config.yaml
train_examples: 26041
arch: "ecapa_tdnn"
stem: "single"
beta1: 0.9
beta2: 0.999
max_grad_norm: 5.0
max_steps: 15200
final_lr_fraction: 0.01
warmup_steps: 3040
Rows from block 8, named by matrix and row number. Each number is 50 + 10 x the weight over its row's rms, rounded and kept within 0 to 99. All counts start at 0. After the name is the row's rms in percent of the matrix's.
# c10: first pointwise conv (model.blocks.8.c1.0.weight, 192x192x1), inputs 0-191
c10.2 089:57 50 44 70 64 44 63 50 64 52 63 65 40 51 46 50 60 60 33 70 56 53 64 50 51 49 59 39 48 48 57 34 50 62 44 52 56 52 38 43 59 58 20 60 39 42 49 76 51 57 67 55 33 53 39 54 48 72 54 50 52 50 47 58 44 61 47 53 70 56 58 49 41 60 47 59 47 31 48 43 43 42 46 48 51 48 58 51 56 56 37 53 37 51 59 46 43 42 67 53 24 60 64 56 43 45 44 55 59 55 36 47 51 42 62 51 42 54 37 57 32 47 51 54 56 48 47 59 56 31 55 46 39 49 65 41 43 52 39 57 54 71 69 55 52 63 60 52 36 61 64 40 51 70 51 20 51 55 58 62 54 46 43 49 63 61 58 49 43 50 52 33 54 49 51 45 56 43 53 56 64 27 53 44 46 70 53 62 44 42 36 64
c10.3 101:46 54 45 56 48 57 58 52 55 61 67 47 61 71 73 49 49 63 33 58 50 39 59 37 58 43 46 42 66 59 51 53 45 55 23 35 51 54 60 48 43 45 39 48 47 39 51 68 52 66 47 49 56 41 51 47 48 67 43 44 51 46 51 45 52 50 50 54 45 67 58 51 61 67 49 56 50 52 58 33 38 70 38 73 54 45 65 46 57 40 36 67 76 42 52 41 54 46 67 53 64 39 50 69 41 59 60 38 44 43 55 55 52 62 82 56 42 61 64 35 45 46 38 48 37 38 53 56 48 64 50 44 35 48 29 57 68 47 58 35 53 54 41 67 46 62 51 45 38 51 54 51 45 51 44 51 40 31 57 59 45 62 46 49 30 55 50 40 36 44 45 35 62 39 60 43 45 51 51 58 51 47 58 59 55 52 38 61 51 43 50 62
c10.4 100:28 34 55 53 48 47 21 66 43 33 34 48 51 51 60 61 43 52 57 55 51 65 68 44 42 54 44 50 52 45 37 59 57 67 44 45 52 44 36 33 36 41 45 67 29 43 67 23 49 38 32 65 60 67 58 49 38 54 50 35 45 43 44 63 50 45 43 46 35 47 69 66 46 51 40 45 52 57 57 39 49 55 57 39 64 36 51 49 45 49 46 51 64 63 59 42 48 39 56 44 61 52 53 65 48 70 56 58 54 64 40 52 69 46 54 55 58 57 46 55 26 53 46 41 37 56 47 52 68 70 51 63 49 68 53 58 58 45 57 49 44 55 32 52 61 40 47 50 41 42 42 68 65 48 57 51 63 42 55 44 52 51 53 54 59 71 61 55 48 47 56 43 54 42 45 43 41 39 46 46 54 47 59 67 53 63 45 52 63 38 41 45
c10.5 096:52 36 56 46 69 52 40 60 56 49 33 66 53 63 50 57 43 40 48 63 43 44 45 55 49 28 46 42 44 48 49 59 49 58 29 70 58 39 50 57 43 55 55 60 46 59 36 30 51 56 52 42 64 36 41 31 49 50 40 55 38 61 54 47 45 49 56 43 74 45 46 63 57 56 54 57 37 52 40 58 57 47 37 42 45 57 45 52 55 54 34 62 51 48 34 55 59 58 61 42 47 59 47 50 30 75 68 44 48 45 37 65 71 55 51 24 62 38 47 61 59 69 60 48 63 48 56 37 34 33 66 53 60 47 45 59 42 39 60 41 48 45 52 36 46 61 59 53 58 50 52 41 50 68 32 48 53 54 55 64 54 67 46 58 65 49 45 43 43 55 44 54 54 54 68 44 44 55 52 56 47 43 47 48 42 57 51 70 72 70 60 44
c10.6 098:71 44 44 33 46 50 40 40 56 58 40 56 60 52 53 63 49 33 58 70 28 63 55 52 59 38 37 59 64 59 63 45 48 56 57 71 36 52 27 56 45 51 57 47 40 78 43 37 50 49 48 52 59 45 37 40 46 27 37 52 45 44 50 54 40 46 47 61 45 41 37 43 46 44 56 61 58 43 60 53 56 39 49 45 45 47 46 59 62 45 52 44 40 59 53 57 54 53 44 53 45 51 36 46 50 61 60 48 53 71 43 61 56 48 60 47 72 60 41 56 62 48 52 43 40 54 32 51 30 41 61 39 50 45 45 34 48 45 51 52 44 33 57 32 31 57 37 41 51 44 45 46 63 63 48 40 55 50 68 41 37 62 34 31 60 41 41 58 46 54 64 49 51 53 53 63 55 51 55 36 45 24 38 52 57 45 49 29 38 55 63 34
c10.7 098:59 57 39 62 46 56 49 29 57 55 56 44 51 55 49 21 56 49 50 33 61 35 67 66 51 58 39 34 42 51 69 39 32 57 53 45 43 28 64 51 29 59 36 57 58 50 54 60 63 51 57 53 43 41 40 60 48 57 51 39 55 47 40 57 38 49 48 38 56 51 55 40 54 39 53 36 38 38 17 61 47 55 44 48 53 46 59 74 56 48 51 51 35 57 51 59 59 69 53 50 45 46 52 49 54 47 49 55 47 51 36 62 45 43 61 50 51 48 69 56 27 11 42 47 55 32 57 53 50 39 57 61 58 50 56 55 46 50 47 44 56 39 68 55 41 64 45 56 70 52 57 46 42 52 60 56 28 61 38 62 49 45 45 41 51 39 48 38 48 49 53 36 47 48 47 45 53 55 57 53 34 40 56 52 58 45 31 54 45 51 45 48
c10.8 103:45 70 45 52 57 50 59 53 72 58 55 55 45 59 51 45 46 43 51 46 48 58 58 43 69 56 55 46 57 54 63 38 39 61 45 45 56 37 46 64 52 59 39 60 64 55 40 47 50 49 50 69 44 48 27 53 42 63 48 53 58 57 59 38 54 50 54 48 78 70 48 53 45 59 53 41 46 35 33 41 42 47 34 57 42 38 76 35 47 60 49 58 65 52 53 56 53 62 51 45 25 52 68 46 60 41 41 41 49 36 46 46 60 45 72 42 47 35 41 57 37 59 60 51 38 47 50 49 54 46 62 54 63 53 60 50 49 64 52 46 57 39 60 55 50 55 59 44 43 60 58 44 41 54 34 45 54 57 49 49 63 58 08 72 57 72 47 45 58 42 51 49 38 61 44 42 55 34 36 51 51 49 60 35 57 57 50 62 46 60 63 51
c10.9 095:31 50 55 46 68 54 49 42 63 49 31 40 43 57 52 46 44 68 50 55 58 47 47 61 48 51 64 29 52 39 36 41 54 41 55 50 43 60 69 51 59 71 44 50 54 40 49 40 39 52 65 48 55 42 49 50 67 66 61 50 41 45 41 51 57 69 58 53 79 56 38 68 39 41 67 57 63 42 54 52 43 65 43 48 40 51 45 41 40 65 46 34 44 22 37 45 43 42 41 45 54 43 66 41 54 63 40 43 34 62 49 47 53 62 47 44 46 73 42 52 43 64 59 46 64 42 42 44 54 49 53 61 43 64 46 36 55 58 49 41 36 46 45 43 40 58 47 41 42 45 55 56 37 27 51 49 57 52 30 66 53 40 41 51 54 65 45 55 44 51 55 69 54 43 51 53 51 54 47 64 49 39 72 54 49 45 64 72 47 56 66 52
c10.10 097:48 50 52 44 40 42 57 45 52 59 50 38 48 27 41 49 27 34 52 56 37 47 51 54 38 40 42 55 41 39 31 36 39 55 57 45 50 66 48 47 43 38 56 52 45 48 56 37 37 37 40 46 51 66 46 48 54 42 51 42 34 57 46 52 54 28 55 45 62 37 42 52 47 51 55 46 51 54 61 52 28 43 47 50 43 48 66 41 72 50 56 53 29 40 38 41 34 33 40 54 62 56 52 54 57 44 44 52 51 51 42 51 53 64 48 52 46 57 29 36 52 51 57 34 47 50 48 54 42 64 59 27 57 38 41 46 68 62 42 67 46 44 68 57 46 40 50 51 43 70 34 36 41 63 34 55 47 58 65 38 54 72 59 42 47 62 34 47 42 36 43 65 39 55 46 44 61 64 64 45 31 62 44 68 50 44 64 48 61 52 46 37
c10.11 107:55 36 45 51 51 41 57 53 57 53 37 51 43 45 57 54 50 42 30 45 40 43 51 54 44 58 73 55 50 37 34 57 55 42 45 56 40 41 48 29 47 63 51 42 42 52 41 32 45 49 47 38 59 61 46 26 47 59 40 47 50 54 44 60 64 45 60 62 51 70 32 46 50 39 62 53 62 47 49 63 54 48 58 59 48 61 64 52 43 53 32 53 40 44 36 49 22 38 41 28 63 45 45 58 52 39 50 48 46 40 56 64 59 62 34 33 59 48 40 31 38 43 65 42 41 49 45 77 49 38 39 46 38 70 50 66 60 36 54 64 41 57 60 39 35 57 55 41 50 43 29 40 45 31 46 43 42 55 42 60 50 45 54 52 54 43 48 41 49 44 35 42 55 37 58 60 53 47 40 44 37 61 58 48 52 36 72 60 46 38 54 54
c10.12 097:44 47 46 54 40 55 37 58 42 45 60 43 44 51 45 74 34 57 52 63 40 60 44 49 61 65 46 44 61 45 59 51 45 61 31 53 41 49 57 50 36 43 42 65 41 37 64 37 40 48 58 54 52 53 37 48 47 32 48 35 45 52 59 37 54 27 40 41 49 40 55 55 47 55 39 47 69 44 54 50 50 52 39 53 58 53 38 39 50 31 65 50 36 38 47 58 42 37 49 42 33 59 47 57 49 56 34 54 33 48 39 51 48 51 47 57 61 51 47 47 34 78 28 46 59 58 51 43 38 64 52 40 50 54 47 63 41 45 45 46 42 52 46 57 58 65 47 44 35 63 36 37 57 52 43 49 37 41 65 52 35 36 37 24 55 63 31 63 62 42 52 38 47 47 51 48 72 58 50 51 46 66 47 51 23 48 59 37 49 65 47 33
c10.13 099:58 52 43 30 65 36 46 33 53 57 58 50 43 62 48 59 47 52 73 50 46 64 44 41 54 48 43 46 51 47 51 67 54 61 54 53 44 59 45 49 38 58 52 44 54 54 43 51 65 54 61 26 51 58 38 84 55 39 62 40 60 53 54 53 50 53 49 41 54 52 50 32 39 51 43 58 45 26 43 54 37 50 54 54 43 46 31 32 39 49 44 51 53 38 52 46 53 33 49 49 34 54 67 46 54 52 17 55 32 60 57 60 45 47 40 51 35 57 40 48 51 56 37 29 41 53 46 65 55 38 49 44 41 38 33 59 62 51 34 47 46 46 63 63 62 40 51 46 32 56 36 59 42 53 31 50 58 45 61 51 62 49 53 49 62 42 45 51 38 58 51 49 50 73 51 40 52 42 50 31 44 51 60 53 65 57 66 30 33 58 49 49
c10.14 095:46 48 49 41 46 53 41 46 44 46 49 41 35 44 43 57 33 52 43 67 47 37 51 51 47 50 38 33 63 46 37 53 32 22 45 36 33 46 61 43 57 36 49 46 55 47 49 38 70 56 54 55 56 40 37 43 33 38 61 50 24 41 44 44 58 45 47 56 48 49 23 49 47 65 50 41 62 59 41 49 46 45 45 55 66 36 61 66 47 47 37 59 47 43 35 54 41 43 51 39 64 38 54 37 58 49 71 58 38 41 25 71 55 46 45 52 40 53 45 45 51 50 33 32 48 34 65 46 48 56 39 31 43 37 48 30 57 55 48 44 57 45 52 37 54 48 57 60 46 44 49 58 41 40 71 58 39 37 49 39 51 49 64 51 44 30 64 50 37 48 47 37 44 44 42 50 48 62 51 61 55 31 63 38 45 51 61 54 51 51 53 34
c10.15 099:51 62 38 55 52 40 67 38 59 50 52 43 61 59 48 50 73 73 48 61 45 28 68 33 45 47 52 53 43 47 54 37 41 59 14 42 62 52 31 53 54 61 67 44 63 31 57 56 60 53 51 28 51 47 50 52 51 62 50 51 52 53 36 59 48 61 63 54 66 52 56 41 32 68 56 51 60 35 76 62 45 51 37 52 52 45 58 44 33 45 32 62 58 59 39 56 44 29 29 62 61 41 47 47 48 45 49 56 47 56 46 56 46 56 48 47 50 52 45 56 38 64 47 54 42 60 62 49 52 52 42 64 33 42 47 59 52 54 43 35 57 45 59 50 48 54 35 43 50 56 50 43 28 59 51 53 54 40 53 42 60 71 48 67 45 53 45 53 45 67 49 51 46 48 53 39 50 33 37 55 48 43 37 53 45 48 54 48 35 40 44 67
c10.16 099:40 49 62 49 51 29 39 42 48 55 38 37 48 43 69 51 45 49 45 57 60 33 53 58 55 50 62 64 45 42 43 54 56 37 41 50 42 57 68 55 52 56 45 43 38 53 50 47 70 55 56 42 71 56 54 51 50 51 56 35 39 41 27 28 77 51 41 39 49 56 27 57 28 26 62 45 48 44 59 43 54 55 55 44 55 47 66 57 32 59 66 48 72 42 55 51 56 50 42 40 58 31 58 66 52 47 62 31 35 60 34 47 45 42 55 60 55 41 58 47 54 43 66 55 38 55 30 46 46 50 45 45 52 53 35 67 59 29 50 43 44 45 43 65 43 68 49 41 33 46 56 55 57 55 45 64 53 38 46 51 58 48 41 38 45 54 38 55 70 47 60 55 56 46 55 54 60 61 45 66 54 40 56 46 45 59 59 52 45 43 53 53
c10.17 093:63 41 53 66 45 39 42 47 41 48 44 46 53 64 49 67 54 44 62 55 49 54 74 39 64 50 54 42 31 61 48 42 38 44 58 36 52 57 59 46 45 67 51 42 47 43 53 48 61 52 42 41 60 38 66 48 50 28 54 50 55 34 52 53 48 39 47 48 42 46 39 70 46 51 57 70 62 56 69 58 52 12 51 67 43 38 56 60 50 34 51 68 60 72 48 73 68 50 59 58 48 64 62 36 50 55 48 46 34 39 39 55 54 57 54 43 46 37 51 55 56 58 37 43 48 42 67 55 42 54 53 46 58 51 48 52 50 57 43 44 47 47 54 52 52 45 65 51 54 20 57 50 47 54 57 55 50 53 41 41 76 47 52 56 48 41 59 36 45 53 51 59 55 53 74 47 60 72 67 63 51 46 43 43 53 57 45 37 62 55 45 52
c10.18 092:35 43 54 51 48 54 28 55 45 39 45 60 48 55 44 50 47 50 28 59 52 38 62 64 63 36 41 30 44 37 45 44 37 47 44 48 48 47 51 48 55 54 50 45 40 24 55 54 60 71 49 55 51 54 50 46 67 56 56 55 53 51 35 37 47 64 61 43 59 37 57 46 49 65 52 66 51 29 46 48 45 47 37 48 49 47 45 52 60 62 56 52 44 38 57 38 32 51 53 42 45 55 77 34 56 54 51 66 54 63 51 43 37 41 43 77 31 53 36 59 48 44 52 53 45 41 52 54 42 51 59 52 44 41 62 62 42 47 45 58 49 63 50 44 51 54 58 48 55 53 60 46 47 43 37 25 31 65 28 45 52 38 17 56 58 57 60 46 42 50 44 52 35 80 54 41 45 46 62 54 54 42 54 51 48 43 63 66 36 52 45 60