A small sound classifier, trained from scratch: depths [12], trained on acted Russian speech (Dusha).
Rows from block 8, named by matrix and row number. Each number is 200 + 40 x the weight over its row's rms, rounded and kept within 0 to 999. All counts start at 0. After the name is the row's rms in percent of the matrix's.
# mid20: scale 3 width-5 conv, dilation 4 (model.blocks.8.mid.2.0.weight, 48x48x5), inputs 24-47, a 5 kernel for each
mid20.19,101,149,152,192,183,222,192,173,136,218,139,190,215,167,225,203,248,195,153,178,182,106,191,215,194,181,98,119,214,178,231,171,222,200,229,227,243,214,216,247,263,146,150,192,234,169,152,236,154,213,179,199,172,144,168,154,207,268,234,203,212,296,202,208,248,192,219,183,219,212,242,273,221,119,221,176,217,235,237,231,222,219,182,137,154,171,223,210,216,244,223,225,132,228,161,155,169,180,167,201,290,147,226,257,220,227,288,170,195,172,212,142,249,132,108,183,245,276,263,123,238
mid20.20,098,199,162,125,186,230,204,146,159,223,140,228,290,216,217,203,199,188,199,187,177,155,245,167,116,227,167,200,159,187,196,141,125,141,211,122,194,93,264,185,135,255,228,226,243,240,164,186,175,235,145,113,228,284,240,215,239,272,205,203,149,191,271,183,203,165,216,153,235,178,176,186,208,170,207,190,242,214,193,139,134,276,223,111,144,232,151,248,199,171,246,161,224,211,160,160,199,181,134,189,193,203,191,143,214,162,218,188,180,266,222,211,228,267,231,212,157,184,280,196,117
mid20.21,096,204,202,261,229,251,155,207,186,202,220,170,224,231,212,193,172,214,223,250,234,255,193,168,216,227,201,191,158,189,168,175,173,187,217,253,185,159,200,139,149,213,135,180,260,262,158,236,213,265,254,237,230,185,196,209,191,246,247,231,176,166,295,190,179,179,196,208,183,245,103,183,132,185,266,258,262,173,182,210,235,227,166,139,181,271,209,212,201,230,177,164,184,226,138,200,231,125,126,116,214,254,251,183,172,138,175,160,206,171,201,221,149,180,165,217,169,171,107,263,260
mid20.22,101,210,165,265,259,242,125,202,188,200,274,283,188,192,143,183,152,171,174,174,192,179,177,184,142,187,168,271,213,146,136,199,203,161,181,220,184,250,191,168,123,193,284,155,213,128,207,173,190,150,208,141,124,223,185,214,206,192,137,227,288,208,208,227,256,255,254,217,232,212,226,253,166,236,215,231,219,167,190,308,264,192,168,148,190,157,262,178,246,197,167,171,242,194,220,235,147,236,205,225,160,227,230,193,192,211,122,226,245,244,204,180,138,190,148,235,136,113,191,196,170
mid20.23,103,161,160,220,242,247,187,160,161,133,154,236,161,257,208,137,240,205,173,229,249,162,211,194,229,184,208,212,196,161,130,188,191,232,224,228,271,171,205,180,175,213,215,235,139,218,238,266,181,151,173,199,206,182,229,222,160,242,252,171,237,134,168,159,153,159,215,226,175,147,225,200,253,214,184,231,207,246,159,104,154,204,195,158,130,79,190,211,155,220,258,142,156,227,260,206,237,159,197,189,259,183,186,211,171,189,249,147,209,132,156,203,142,98,148,149,202,151,188,232,209
mid20.24,097,222,152,146,165,110,142,180,162,145,209,235,162,235,180,203,264,228,244,185,258,167,204,164,227,133,148,190,132,191,261,205,160,246,164,183,170,218,199,220,132,168,231,279,234,268,173,143,178,133,195,216,202,200,239,230,180,235,212,249,219,184,209,254,140,244,244,222,243,197,183,191,224,206,158,170,223,312,187,168,222,300,212,228,158,212,204,180,203,214,262,168,161,182,196,157,167,159,185,204,250,265,180,232,196,192,245,169,222,210,196,259,220,151,128,141,294,146,182,188,233
mid20.25,096,138,167,183,173,138,186,170,165,119,134,198,174,135,133,206,195,119,173,214,172,156,197,204,168,231,244,250,188,243,226,161,222,182,210,184,172,154,199,224,237,227,130,176,200,175,182,223,242,223,164,224,192,189,188,195,196,195,212,251,239,245,191,238,191,208,245,256,171,239,140,206,253,186,183,78,222,227,194,175,194,141,211,174,170,89,217,159,199,205,167,183,214,252,212,265,210,125,172,195,183,233,190,229,194,231,223,210,155,152,220,208,194,169,158,133,223,189,239,182,156
mid20.26,100,159,172,150,75,188,241,195,212,194,175,222,152,179,134,196,107,228,231,214,179,131,162,267,221,246,185,210,229,259,191,126,207,236,252,198,188,196,225,279,227,213,210,174,140,136,173,200,247,261,214,128,160,140,130,248,242,262,225,231,224,169,158,159,231,137,223,191,120,196,184,233,195,214,244,291,173,226,198,193,179,173,190,165,216,214,235,292,256,225,174,187,208,214,267,206,210,153,222,177,145,178,234,230,184,171,163,217,248,175,130,203,165,202,240,218,206,256,220,221,204
mid20.27,100,179,144,223,185,206,204,245,233,263,222,110,198,163,250,249,224,209,278,180,168,206,227,210,257,218,168,246,211,152,177,208,216,255,244,169,260,207,181,187,183,213,211,280,272,229,160,155,165,163,138,214,256,217,136,187,236,188,161,202,204,170,255,177,268,197,243,210,264,177,209,235,255,232,185,205,207,266,223,200,217,199,190,198,222,166,202,199,209,211,162,91,164,174,202,232,291,226,193,188,215,217,266,236,258,196,204,130,153,141,181,166,175,208,195,215,108,148,222,220,260
mid20.28,100,197,223,172,245,204,144,171,192,232,232,229,102,143,215,151,164,169,215,176,229,200,180,244,221,143,235,211,219,191,126,234,194,155,136,123,184,214,116,161,118,248,221,155,187,169,217,172,154,153,183,195,204,257,200,202,196,221,128,135,174,187,199,216,177,267,151,131,157,170,161,169,151,196,133,203,163,170,236,234,171,216,180,215,242,242,177,216,210,212,213,220,202,263,218,209,218,246,204,244,175,210,272,253,263,287,174,140,119,184,264,153,229,238,194,254,212,199,233,245,267
mid20.29,097,220,153,165,190,127,191,189,225,198,249,239,204,230,301,216,300,184,119,190,246,170,211,252,177,173,145,114,191,218,245,146,273,252,191,155,81,211,195,192,193,158,221,258,208,197,167,216,172,122,165,221,185,221,218,218,222,252,208,233,230,198,262,269,225,176,233,131,172,204,268,238,207,201,162,218,235,259,201,155,170,288,173,165,166,165,252,188,161,170,222,276,222,182,227,185,135,156,166,213,255,201,231,172,209,114,233,170,179,233,173,244,134,250,145,190,194,232,213,236,277
mid20.30,102,191,141,159,194,215,209,179,226,234,229,197,233,252,184,120,180,146,177,215,184,220,120,195,245,176,261,201,220,223,138,201,203,144,189,221,138,216,229,201,104,269,245,184,157,221,237,217,205,191,128,194,239,215,214,168,163,196,204,240,216,206,246,229,175,223,240,123,129,240,230,209,175,207,166,220,130,203,203,210,202,197,263,210,186,182,244,215,222,168,188,162,220,148,231,265,154,163,186,202,259,216,199,205,161,162,235,275,198,218,187,247,190,139,196,187,190,187,187,163,173
mid20.31,098,211,188,245,221,244,200,245,253,218,143,224,268,233,202,154,133,160,179,250,225,224,253,192,148,159,269,226,194,217,235,252,212,180,192,202,180,190,209,228,242,180,150,200,263,225,127,169,96,170,143,297,226,240,199,168,245,242,191,170,90,165,215,217,223,156,278,184,181,212,152,222,209,206,219,190,186,212,174,166,179,176,220,207,149,155,133,137,173,204,174,174,153,200,248,238,235,237,268,197,232,260,228,271,208,217,136,227,189,154,155,192,214,176,167,140,238,222,214,191,238
mid20.32,095,152,260,193,201,241,229,184,201,216,215,200,155,224,189,278,227,228,190,206,219,236,184,167,258,197,248,192,186,206,208,198,156,230,165,242,223,202,231,184,237,174,177,243,181,308,168,171,253,182,252,129,216,195,253,183,169,234,238,194,213,165,232,102,179,159,193,183,190,229,157,181,298,175,185,286,231,141,207,228,237,146,260,138,228,206,149,222,146,245,173,202,113,179,197,156,202,207,175,185,288,186,71,191,261,280,206,194,215,160,288,144,221,232,239,149,215,193,205,225,172
mid20.33,098,144,174,174,204,133,221,168,187,236,147,251,184,198,154,95,257,169,226,212,138,185,197,233,233,229,197,180,228,188,250,157,184,206,229,254,243,212,181,234,205,181,140,244,195,142,128,238,234,240,184,211,171,119,114,93,263,228,177,204,273,215,208,172,213,239,237,248,149,168,234,181,260,157,156,238,246,179,163,179,256,187,129,184,249,152,280,169,156,254,193,337,191,158,256,212,197,126,215,258,253,167,197,242,273,251,142,190,249,189,161,212,231,190,220,234,187,147,142,230,187
mid20.34,099,230,215,199,254,212,201,248,162,196,181,219,204,205,178,198,246,203,219,187,133,259,185,215,202,184,194,207,155,152,205,191,179,209,244,203,253,223,166,146,157,194,254,243,239,246,174,159,244,230,237,297,181,232,226,219,181,151,194,182,190,191,110,260,226,207,255,176,223,270,266,247,225,232,227,199,247,279,238,213,226,163,192,178,218,276,239,181,189,160,185,100,122,179,151,211,271,211,180,244,210,173,186,219,131,126,225,173,200,140,127,214,222,189,198,178,220,231,118,136,137
mid20.35,096,115,182,146,213,221,173,195,228,207,188,152,129,194,179,217,135,117,189,250,187,180,190,184,201,207,224,224,230,182,200,202,214,215,206,202,205,165,182,139,185,172,100,180,121,198,173,204,202,186,249,136,165,177,185,108,225,182,203,241,265,223,191,167,179,151,251,171,142,188,137,199,214,167,92,81,185,255,173,172,235,190,207,170,172,93,206,230,251,237,249,200,270,176,216,224,196,167,241,177,219,204,171,193,174,192,189,176,203,168,233,179,159,185,178,121,214,142,214,201,252
mid20.36,100,91,134,179,186,155,174,210,219,218,210,216,181,203,217,247,199,208,151,217,284,225,149,255,162,170,209,232,220,202,203,212,215,203,240,227,232,281,233,195,197,234,215,189,234,187,166,244,288,218,222,134,176,164,259,239,232,215,199,139,243,167,219,144,160,220,226,243,166,210,172,195,259,191,160,229,182,150,187,197,150,267,241,105,163,148,190,203,227,175,196,178,154,170,233,237,102,146,212,246,230,188,166,228,181,248,306,201,188,213,149,166,153,94,119,190,209,175,134,193,167
mid20.37,108,254,197,158,159,212,85,180,207,203,252,217,295,211,126,142,219,236,239,166,194,264,203,160,156,119,208,223,262,147,153,233,216,194,203,253,222,204,77,204,193,210,241,189,190,208,145,212,157,246,208,224,204,165,220,86,192,254,209,184,159,174,204,243,212,183,222,220,217,161,91,113,198,161,126,216,118,184,183,116,248,223,262,138,182,160,132,223,201,241,221,199,224,187,266,216,289,170,165,153,219,188,222,230,221,229,187,209,247,217,198,237,223,153,155,165,224,223,149,185,214
mid20.38,100,196,194,236,203,207,202,203,159,181,283,195,177,181,243,179,210,189,151,154,82,197,197,219,225,195,199,195,186,158,207,95,191,148,179,168,158,120,196,182,167,191,231,164,179,182,149,161,220,199,214,250,229,234,136,166,163,125,91,196,145,242,257,199,193,140,173,184,209,168,159,123,195,163,193,267,172,207,225,244,164,197,207,231,251,236,228,140,199,144,136,268,210,218,232,245,190,195,173,158,204,139,215,188,182,234,160,133,181,209,214,259,286,286,248,241,227,224,196,236,219
mid20.39,100,194,181,216,200,222,159,196,189,163,314,259,201,203,237,123,205,187,194,90,139,172,237,218,163,254,184,245,218,199,212,217,197,174,236,192,185,199,155,186,141,193,162,204,134,187,167,204,240,211,187,273,261,228,227,147,256,195,154,177,152,166,182,239,244,181,197,151,219,142,117,153,184,183,201,280,115,194,229,229,191,170,217,244,215,235,152,253,192,209,217,231,166,111,228,174,215,150,231,173,219,237,209,240,167,233,232,160,126,258,262,238,216,169,243,247,236,127,154,184,227
mid20.40,102,199,247,169,143,202,241,166,152,221,327,188,180,241,150,232,220,139,223,116,221,186,229,187,218,136,199,232,234,194,175,181,204,200,270,113,180,199,238,209,156,263,221,234,162,163,170,196,156,175,260,176,170,227,202,179,158,326,166,218,147,196,250,223,224,149,276,197,222,194,121,163,216,264,219,152,262,252,212,221,183,198,168,172,158,210,159,143,220,216,234,224,194,218,193,212,181,140,222,159,98,238,192,242,185,208,230,233,183,198,190,162,169,202,200,204,148,252,213,203,191
mid20.41,097,258,188,231,207,168,239,213,180,186,228,301,247,234,189,259,255,190,171,222,243,258,207,174,222,192,243,173,164,134,212,119,167,248,164,203,189,190,150,173,162,177,255,259,277,258,179,188,278,195,233,200,198,197,203,218,191,221,218,201,262,173,216,220,252,195,198,238,230,201,246,168,197,248,269,278,255,209,256,209,216,259,248,232,264,272,218,191,211,198,193,160,156,166,171,224,174,181,249,257,122,151,165,167,216,224,224,230,205,192,169,236,209,176,148,202,185,142,170,168,216
mid20.42,100,95,137,142,195,159,246,192,240,185,174,96,142,187,200,237,195,183,153,98,180,135,176,215,227,223,185,274,260,165,168,188,225,231,231,183,228,171,200,129,200,264,179,185,89,142,207,249,266,231,213,173,132,176,110,173,154,143,194,270,286,267,221,181,119,180,149,156,178,242,284,273,213,235,178,243,101,97,150,192,151,235,217,262,238,258,230,202,174,180,162,216,221,218,216,238,230,217,213,147,138,105,139,180,192,173,197,225,239,207,224,202,176,194,209,216,238,219,211,201,246
mid20.43,098,169,193,170,233,187,151,171,218,229,217,202,191,240,243,247,267,231,212,206,197,220,110,125,179,194,140,127,159,216,205,140,213,196,168,219,169,178,170,174,133,205,213,215,230,181,186,163,193,199,217,184,186,263,224,232,197,229,221,171,258,237,303,305,197,174,238,197,151,225,249,202,204,229,213,236,247,236,217,200,219,177,144,194,165,242,196,191,189,223,212,228,152,175,240,220,85,143,180,276,237,291,193,190,219,146,171,146,149,201,190,219,165,158,174,171,233,211,191,184,263
mid20.44,098,212,255,205,168,249,218,203,212,162,115,189,132,215,243,185,241,190,207,226,188,177,207,232,220,194,179,214,158,182,224,244,229,190,172,133,255,216,238,167,139,166,196,189,204,217,173,181,237,185,235,190,167,147,175,197,213,234,165,213,158,210,184,229,246,234,223,214,211,244,330,124,181,194,263,258,215,242,245,221,163,190,200,239,240,258,264,229,169,108,63,176,127,154,192,163,246,198,228,258,214,205,236,133,166,141,208,181,186,179,159,234,184,228,217,245,241,210,211,195,183
mid20.45,099,234,178,250,187,208,137,222,196,225,249,236,132,212,231,203,124,183,161,167,241,213,190,181,163,137,251,174,181,154,171,209,250,206,191,191,198,119,147,182,132,196,203,159,236,244,226,135,244,131,169,200,152,179,171,290,172,216,209,234,252,228,178,254,207,162,196,183,204,93,196,179,231,187,223,242,220,134,178,189,240,191,254,167,148,254,208,207,230,207,282,193,179,175,197,211,203,163,149,170,176,77,150,206,198,281,223,208,108,223,156,151,135,223,227,195,210,205,191,182,169
mid20.46,099,72,224,134,199,204,214,234,245,208,203,227,180,190,241,212,133,213,258,231,234,246,161,200,226,230,221,220,239,231,205,206,209,221,217,138,217,171,182,186,222,179,174,202,211,182,229,174,179,95,230,181,192,242,174,189,160,225,225,183,234,162,233,195,246,235,163,219,200,206,192,267,233,207,192,191,229,228,190,161,234,256,237,188,173,207,169,230,219,194,174,181,149,147,226,228,203,182,244,230,206,229,267,223,270,191,102,157,224,220,320,161,241,198,172,199,203,210,211,261,239